config = dict(
    arch='unet',
    train_examples=97500,
    task='denoising',
    noise_std=0.4,
    activation='silu',
    pixel_unshuffle=2,
    upsampling='pixel_shuffle',
    init='small_normal',
    residual_init='zero_last',
    muon_scale='match_rms_adamw',
    momentum=0.95,
    nesterov=True,
    epochs=14.7,
    final_lr_fraction=0,
    weight_decay=0.0,
)
Rows from block 5 of a small image denoising model, named by matrix and row number. Rows with one number belong to one channel. Each number is 128 + 24 x the weight over its row's rms, rounded and kept within 0 to 255. All counts start at 0. Numbers have three digits each. After the name is the row's rms in percent of the matrix's.
After each channel's rows are labels from the 100 images, of 14976, where the channel reaches its highest value: "top examples" is what is common among them. Only what is clearly more common there than usual is listed. The data: photos of arthropod specimens (BIOSCAN-5M). In brackets: how many of the 100.
# convs1: first pointwise conv (model.mid.2.convs.1.weight, 384x384x1x1), inputs 0-95
# convs3: second pointwise conv (model.mid.2.convs.3.weight, 384x384x1x1, transposed), outputs 0-95

convs1.345 094:110100173130126107149090129132076108117145057168117082133140080135118179139136115175104149123110136107164110121111132139133136131132142095118128062144111110150119127109154153093146134124138083136122122158031137123116109105119087139119100118132139137165118119148129149150151124121123135115
convs3.345 097:147125130128146130120174113120107137130142163182139091139142156122121064122124177162141133125124117114137139150102138146141127110126158142124135202136109138137140127155171131116156119145156149139130100129208141136124101110146178115128147130133122139121141138121129170117174148147165131116
top examples: order Coleoptera (37)

convs1.26 102:129117106094128125134154144160140116147122115153142115121077127123115151113127150116140105175154128137130135118127111131131128165134117090099149116119130116134115137120149090111134125186179122149128116103126148113129130156120167116129142125090091129115188235105116143135151098106132171107
convs3.26 105:136132163146103126148123155113120143085113116098114184117148121122082110114127102126146126094163140179135141149133093159112112087143157155100123135122112129136117166140131132115099202171154118115135093097153157133131136141155133135167137070154163141151101216139122136144150159151075170148
top examples: order Hymenoptera (41)

convs1.200 099:085131115113145131123111100150164120129118136154106121138138146132159133144132096116085149122149148145103110106120136102142134099131111147143110175096129162094092168159140165142115117142140114099128141121124104134165114149093096140132118127124114108109152053116117144157160140090123163138
convs3.200 106:079184135130137126137113119152171120135168159085135139121125165140106124124142127177109143136148140133159181118128136166131148119118196100134153187135127088123137107143145134140140169110141163133117146100125127103129145118112084127135115141125161117122150084147122126116102100114124154128
top examples: order Coleoptera (39)

convs1.324 100:128127160174100133166174136109142153122128112171142112159135121133130119089105125126128141119152136081135165127105138131114121097112137143109132142143160146118137147166127160093112141130131156116108163158128145123142111135127088135128140152133157131136115100126089147111095096171164125158
convs3.324 098:133154155132104126143077143126162165108121151107124146076123126138126151110119134132125163133135144121153126135113157133109124101107109112184131121120154141087120135179109133146100122125124105162135076135116126142122127131129155155130150114132157134127091135122083143158194106123101138127
top examples: order Coleoptera (51)

convs1.218 098:103133162145157165144125103136126163140135111130105119141118137140138124170148177137082147154038113147121132141131104114108152161112101124123139145143130134158112131107113136123124122144142144114142096156121100123119136161134158119156113119124141093125108133056125112134092119137126109129
convs3.218 091:179137104118123124146135105132133113113123113113120127115103158144114135071145101151136129109219081141118121137142110146113095124088145121122120136155100132119148158144101134127125105134125125084164131144095171137128132089114098132118158124129151156110116114073133146119107132150107132117
top examples: order Coleoptera (41)

convs1.187 109:131129139141124129156200155154162129110127116118113091092134121117127132138150133179128125154116125074121125139117119120154142112105129135153131135128095118146098099125123148075123139087142100113137153150200106146128117117118163165111127116133146115133140147147114117104137089139127128127
convs3.187 099:141142122153125116120045119158142127097131098103121104179128113148136115154165142145082105124120151112106129139133136129117121165175142102115142109096080154124152120138133115136128162148107145150121134140061143111147117116144087103126129143136125125135121114146136150157140172139126150114
top examples: order Coleoptera (37)

convs1.282 102:143153139120101115119105158166142143145130131112125153105137107119130126123136092139096140147110120124140116152086168141129120137182146123138175057142159074124170138122113064148101140146130138155119109128112144139117142106149112100107162141147122102180118145152126186118154125127059147110
convs3.282 106:090129108141114116135127120096152106144131146132115198098153131112147105117145148114120139163146126139146136134151197125143127132098113111121115212135139126138085081131110164111105117118128144139126111136131156126117119156113111126108157144154109122174097121119111142138127123128195124104
top examples: order Coleoptera (44)

convs1.301 097:152130103153091151115146116165149142113133108218123095131103125121118127104161142086141115161134156109132114114139147129106153171132112105119124173127138117186170128162183128183129128138161140134089117126135082131150149135108163136121120151106112123131145134129145139098110090118122125066
convs3.301 091:141131072126078149131101109127131140150146137034131148128104140172132126126136139111144146122102190121144138135109120136118128121125145113163121080143120113150080102155149130101111126127140149119125121136127155150126127134125150132099093128109107132127142144150128139122144139117123155081
top examples: order Coleoptera (46)

convs1.132 090:115130154133116141105118196146173100114088152101138142104096138142111117133174086163089166132120171117154126161157094162146119194101118119136144111106140116133101129136120140161154111134112137166135139123141140187160114091097125119088132119118156128160119143136152138169129111133133148115
convs3.132 102:135122182136103127140136091108169117117145126101127148123107119143134111156167123177120152159165138126098133148151148112123147186085098110089148124166123126126135149114118106150086091128116150160134126095106119204135111139142148120132140099130154133124127099132128131092130150112137135135
top examples: order Coleoptera (52)

convs1.229 095:156129124157106095165114137116169156117161168107123095131180149135122096128156121141163131155122137124116130138170126110127106165145136127131133161144111160140122122129139086148127081115138133100136126186150116106142166164115137108122084118151129116086133149128115148072140101128105126148
convs3.229 097:152125141167133130177142085126165138157137090144129088112137132133143142127143095117090130116140120098138145120164168111138121118165112142100125119091136129148123143160146133094142168108113084151115132048123127105096131162153122123095087135103105145147146108134105164157164121123155125152
top examples: order Coleoptera (41)

convs1.181 108:123154165155086122112099141130154148138091131124128118133142112111138125146118141134119127152128148131128128157136126107136122132125136119132140149121120135168104143135151090159080134103115119116107124126157118110126119125134112137094137117122141141108116121181099119165133111128120123129
convs3.181 103:130134135126098124113122113127128132144078100119115130112131144125136131131127107114122134130122106113114117092125120128136119123121146155135116127143118132153128161134131154111072130096133124122140142135119125134129123127117138116106125130120144128106138119097102102135115136163127147147
top examples: order Coleoptera (48)

convs1.314 097:113107169139114169141114145121143132149140141146127105131139000120119117135146124111133142129135120114121127117120138139137134142126133124122121137150131123134123147129152099119120170149177116145126097109125107148157132147162098121135098135148103148133113121176155115118116122144106097102
convs3.314 100:112143141111124093127127120094110138129128105120119148151139000076116132126127108120095144119101143115139128104164145100134117110150097106144139119109087127101154145115103116120145094144156133131124075125108147157115130124154121139143091148088105148136112115113135133143124111134095132117
top examples: order Hymenoptera (42)

convs1.315 102:142149140151155119122152115123115116157140109121117110131107143146092157128153103133087141090094102145102097092145139122109129128156162146151124114117131107125119116109160137099155095113127114129094118101100117122116127119078134120091127145136091131111157199119124117114128129122104136125
convs3.315 104:126129132150136122132117132132090135100112124114120138110119129108112102138141129145126148104159121169132102146161113138133147113096150114102114113158131142123148146114131131150147102146131134090116131175153159110144103118134136110107122136119118134147143091145110171140140141170132140155
top examples: order Hymenoptera (42)