A small image denoising model, trained from scratch: 48-pixel images, muon at rate 0.0044.
Rows from block 6 of a small image denoising model, named by matrix and row number. Each number is 500 + 50 x the weight over its row's rms, rounded and kept within 0 to 999. All counts start at 0. Numbers have three digits each. After the name is the row's rms in percent of the matrix's.
After each channel's rows are labels from the 100 images, of 14976, where the channel reaches its highest value: "colour at peak" is the nearest of a few named colours to the mean colour under the peak. Only what is clearly more common there than usual is listed. The data: photos of arthropod specimens (BIOSCAN-5M).
# convs1: first pointwise conv (model.decb.0.0.convs.1.weight, 192x384x1x1), inputs 308-383

convs1.120 114:506496450528463526443461532531519469522489475586505613504484498443563529486510554460460428414522631449515512615495492502478474483456549503452589513448501491600485467492540494465454465497516528562519432540507516509505531616540491
colour at peak: pink

convs1.19 108:502523491488416464509486486487519528505544600521479522511420444511496502462501596440480435470488519429445529551528544501522505515466612529399543547437505468544531481497495477514514482509456583492465423512556564547497505566508475
colour at peak: pink

convs1.5 113:484490529499379457523683510342472495512513547488522551458476543506530515499433462533462446475508340506524564563510286491483476542555545480433436472509542601629470460495515497570483629530490516465579504504505446480464544476500475
colour at peak: white

convs1.36 113:547472504501492542535523504430485474524477399488538483459517476487569468508485487495518457572499416446494533492501455511530548504454509533516517469492408457451603464522630495537456454518537531481523567662646553480488520495522562
colour at peak: pink

convs1.151 074:483499500449488401567564537583467517506432523468488479458510483538408496462489425652526550467539521546521491505529510499435445513455481436496449538528505541525425557491562622655425492475431496374509591546737465557416440522477454
colour at peak: grey

convs1.60 130:485541445534538504483534485524526508526466473452438555550472476485513485524450551487210409440489653496476458495565574527521486502434491512426583489422526567717490421522526485496533453477472433557434478501500582534516500540527496
colour at peak: pink

convs1.28 103:475573493525485456549520505559559523472529507484487467513368450514561521509553522457526416478448548536536455546426558504541541485505506510534454505487450578510554486401515494446446519500508402437452556511504540444472570556521524
colour at peak: pink

convs1.78 104:422506487493486538489563506435541498534431505520470492486497552434517466491495507456544437498517516507481528572524465517570532525543442466523490512512531405480471495516513481453485496483541485508484512508572472484502455478467575
colour at peak: pink

convs1.114 097:465604522498477435510528487488487500484497470438576419460470551482469514480541469510456475502459461441510536521523519505499477469456516463499541479493472529458529508509472498489493490541505540536502520562495518472429529471453514
colour at peak: pink

convs1.20 098:440532520554445498459454453468512558477539466491494501523509436476470503466489588495490502503507476446484546507491537503504484512658492524479565480384485427558458447446509513531613447485529448483494433449508482536528481532498493
colour at peak: pink

convs1.142 097:482573485437473483576565475464531493450535435464496474544476454451582481574451539485517561512498573520478558457484507509560529507457503477521491469470559484526518482464515541472528492512519457596493426499512502555484482367486571
colour at peak: pink

convs1.127 091:484548498374519519476473512521630494509527469445511458528520525528446501490522490508538504443496471482578525498517460533529519474487440458492428515492558490496503499557480538527489429463571480509440529452514518459525487446515511
colour at peak: pink

convs1.156 075:462564524555524541399445582403407489481440462492559452481504528630402420484515496534571574495489457514407491366517538365391506451445497467467477538452462404575521543595522507530509475475543487486431522515480490434506535546487524
colour at peak: grey; brown

convs1.24 112:523472485480487489488441515485519493520503465494461486513462563510542532456451542463469450465513634457479462480483586539484489516511491522432559530526466518654487369569519513510488556469489475560385440519539528473539517558479533
colour at peak: pink

convs1.71 101:492499497504527483454625455448497523520501477477479519497517518402515512495557505444501484503504513500525468520558478521481483454551526500511491515406450466463578499487580534454504531526534476502514483506462544517478514460502517
colour at peak: pink

convs1.18 100:499540496381503466608550486529505523525482479496530497487411445480555506537503558499427455489542436532487567598482473519532523483457511537598533508483462504560551413459533588507608513529537471474471491471511524516470537495491541
colour at peak: pink

convs1.75 107:509423503501499513480516502536506478528513539516522523522415475512578504470503541464361511406481529504472531487467485510512491486459531504521604469478434516582505439504555501482532497493478489594501351560472530546498519576470515
colour at peak: pink

convs1.147 102:496512500588451478507432494497537434575499471436484469521525553432510473556510452513515471527512532460535566416494524521446501492471431456451465509526509348519502536495491503515455476551454556601442308448519518526535491403536472
colour at peak: pink

convs1.121 077:454456521583557541426541464462500525481553671585485530586414480554567437527506513430483430467479673517503421589501529471538500520520489455488536501457408538503544554498548477414551597535501418541521382632502427460547486500451484
colour at peak: pink

convs1.43 094:467480503553553473453532555510526491511539499483503476487529506488536462421551529512513506511470487501510525563504477533523463501525504504441491484480456530509470537454491512502436503511464503479515401489478512504503475487502490
colour at peak: pink

convs1.82 090:490473610461585450365540502450515511467493397431427546531474488452566480438494503506590540531525471518512508474539453561536457450437488457447458435506435608493549496456452593458476471544379476472406456526481490550426564346527555
colour at peak: pink

convs1.80 089:498593525465532482461482511478477528469494398486462427494449547510532419445449471499517472423484509535522556497446464538506521458569492512479498576499384446481519506466473492481514438530520514680547442545446535480482445488419578
colour at peak: pink

convs1.29 085:434323482436528416374530511464548462582430498692519464452416466526464485443580560536463744464444550481660513489552491427557521503439453515528477357444535487518560489544517475587435429467425477533461454541512472471508475467543454
colour at peak: grey

convs1.7 088:292420499575483574392573474528509439408451522520543433493528518375465433497524534521447488500492513503553568454501437464517500510546503419509563486500471472490494480471461550559497502551469562539453501413538470452488453392649549
colour at peak: grey

convs1.26 116:537538477427519444437487492530473489503501464477440490473522413518392506451418595493479460461516464406624524554531515569553555501567478480536565457407545562478503400457561513500550430535528494479420516516523569517487530460515510
colour at peak: pink

convs1.145 106:515444528384500472427707475493430417580480423469452556494517497415675455492469538342466461492541419504509551465533529510566484518438555520504541521488427504504598500437515535414507531515480526529475411665600448524504504405536504
colour at peak: pink

convs1.179 101:505464486507476500470466516436575446520503535516501463523464469452470550491514490475456496477534525447535448529488492465491495556457415506489561491531544563542409423536471478486481496498506460538431470510560533452538484505475485
colour at peak: pink

convs1.27 118:485503464515597503556468454570531498551485378439464497520555473418538520521517496426578475465485501467461497485484396570499472444481477438525480506526443458520459535508544513394429481536553579551492537487474515518514447490447454
colour at peak: pink

convs1.23 099:508498489456529518506435467507496471499525464501470519537417480488511484555493519477474498542502490464497554528473486506515463535428476485524524464519495491506480466469533546485539506532477512490504493504470466486476555477515533
colour at peak: white

convs1.146 062:556571491467525448430393503479466561432499576700457514546520502396366522454554455495494503459364466552552558385520502575527597617514531570519556527439471484514541481475447530451471583498570495547480534625544606525503511421501481
colour at peak: grey; brown

convs1.103 109:512457537391535465544542553525541517505395542496470467467525440554453511529488501565459573481530478440470485300636453536544472480511510494529488512511574468499455477511517501578523434559556517374494580510504502500518517526466521
colour at peak: white

convs1.8 092:427522466421529529530511468469521590539487591464530480473548549564512510505429475539471504434553515385376491383550488506471475517598476465530502483486572478439492462441509476574539525444465496551488534510502517508563476484432590
colour at peak: white

convs1.116 118:477555494534442470515422439470519548497474543482452532488519503224600449421501464362485523490453506505519419292485612495608493553498531639497663491481495469481492515450729450285533562520525520449605647679340520471510545350481579
colour at peak: white

convs1.2 099:513496513519478514538496496467475551513511619536496542487581441553544477506494502476557522542535529456515504437514692435491516573551498524490585537463471472521451488524536492537557488467499466512487424534524496480554468634565561
colour at peak: pink

convs1.33 089:588546492443474423568468505618395460383423437483484522466491489513474511541495510483463479467529518503520457487420481488556479502575503531557422462511380512459535504467367525466480494546520491573551541421171502539601517497525536
colour at peak: grey

convs1.85 133:490420579482472546508562486483522447526563529552591485422436541501587468466441504515667450460499531509463510483451487462448464546473468507544535549477573472442520632541463449514533597471511415463501476509481426502587475432434493
colour at peak: white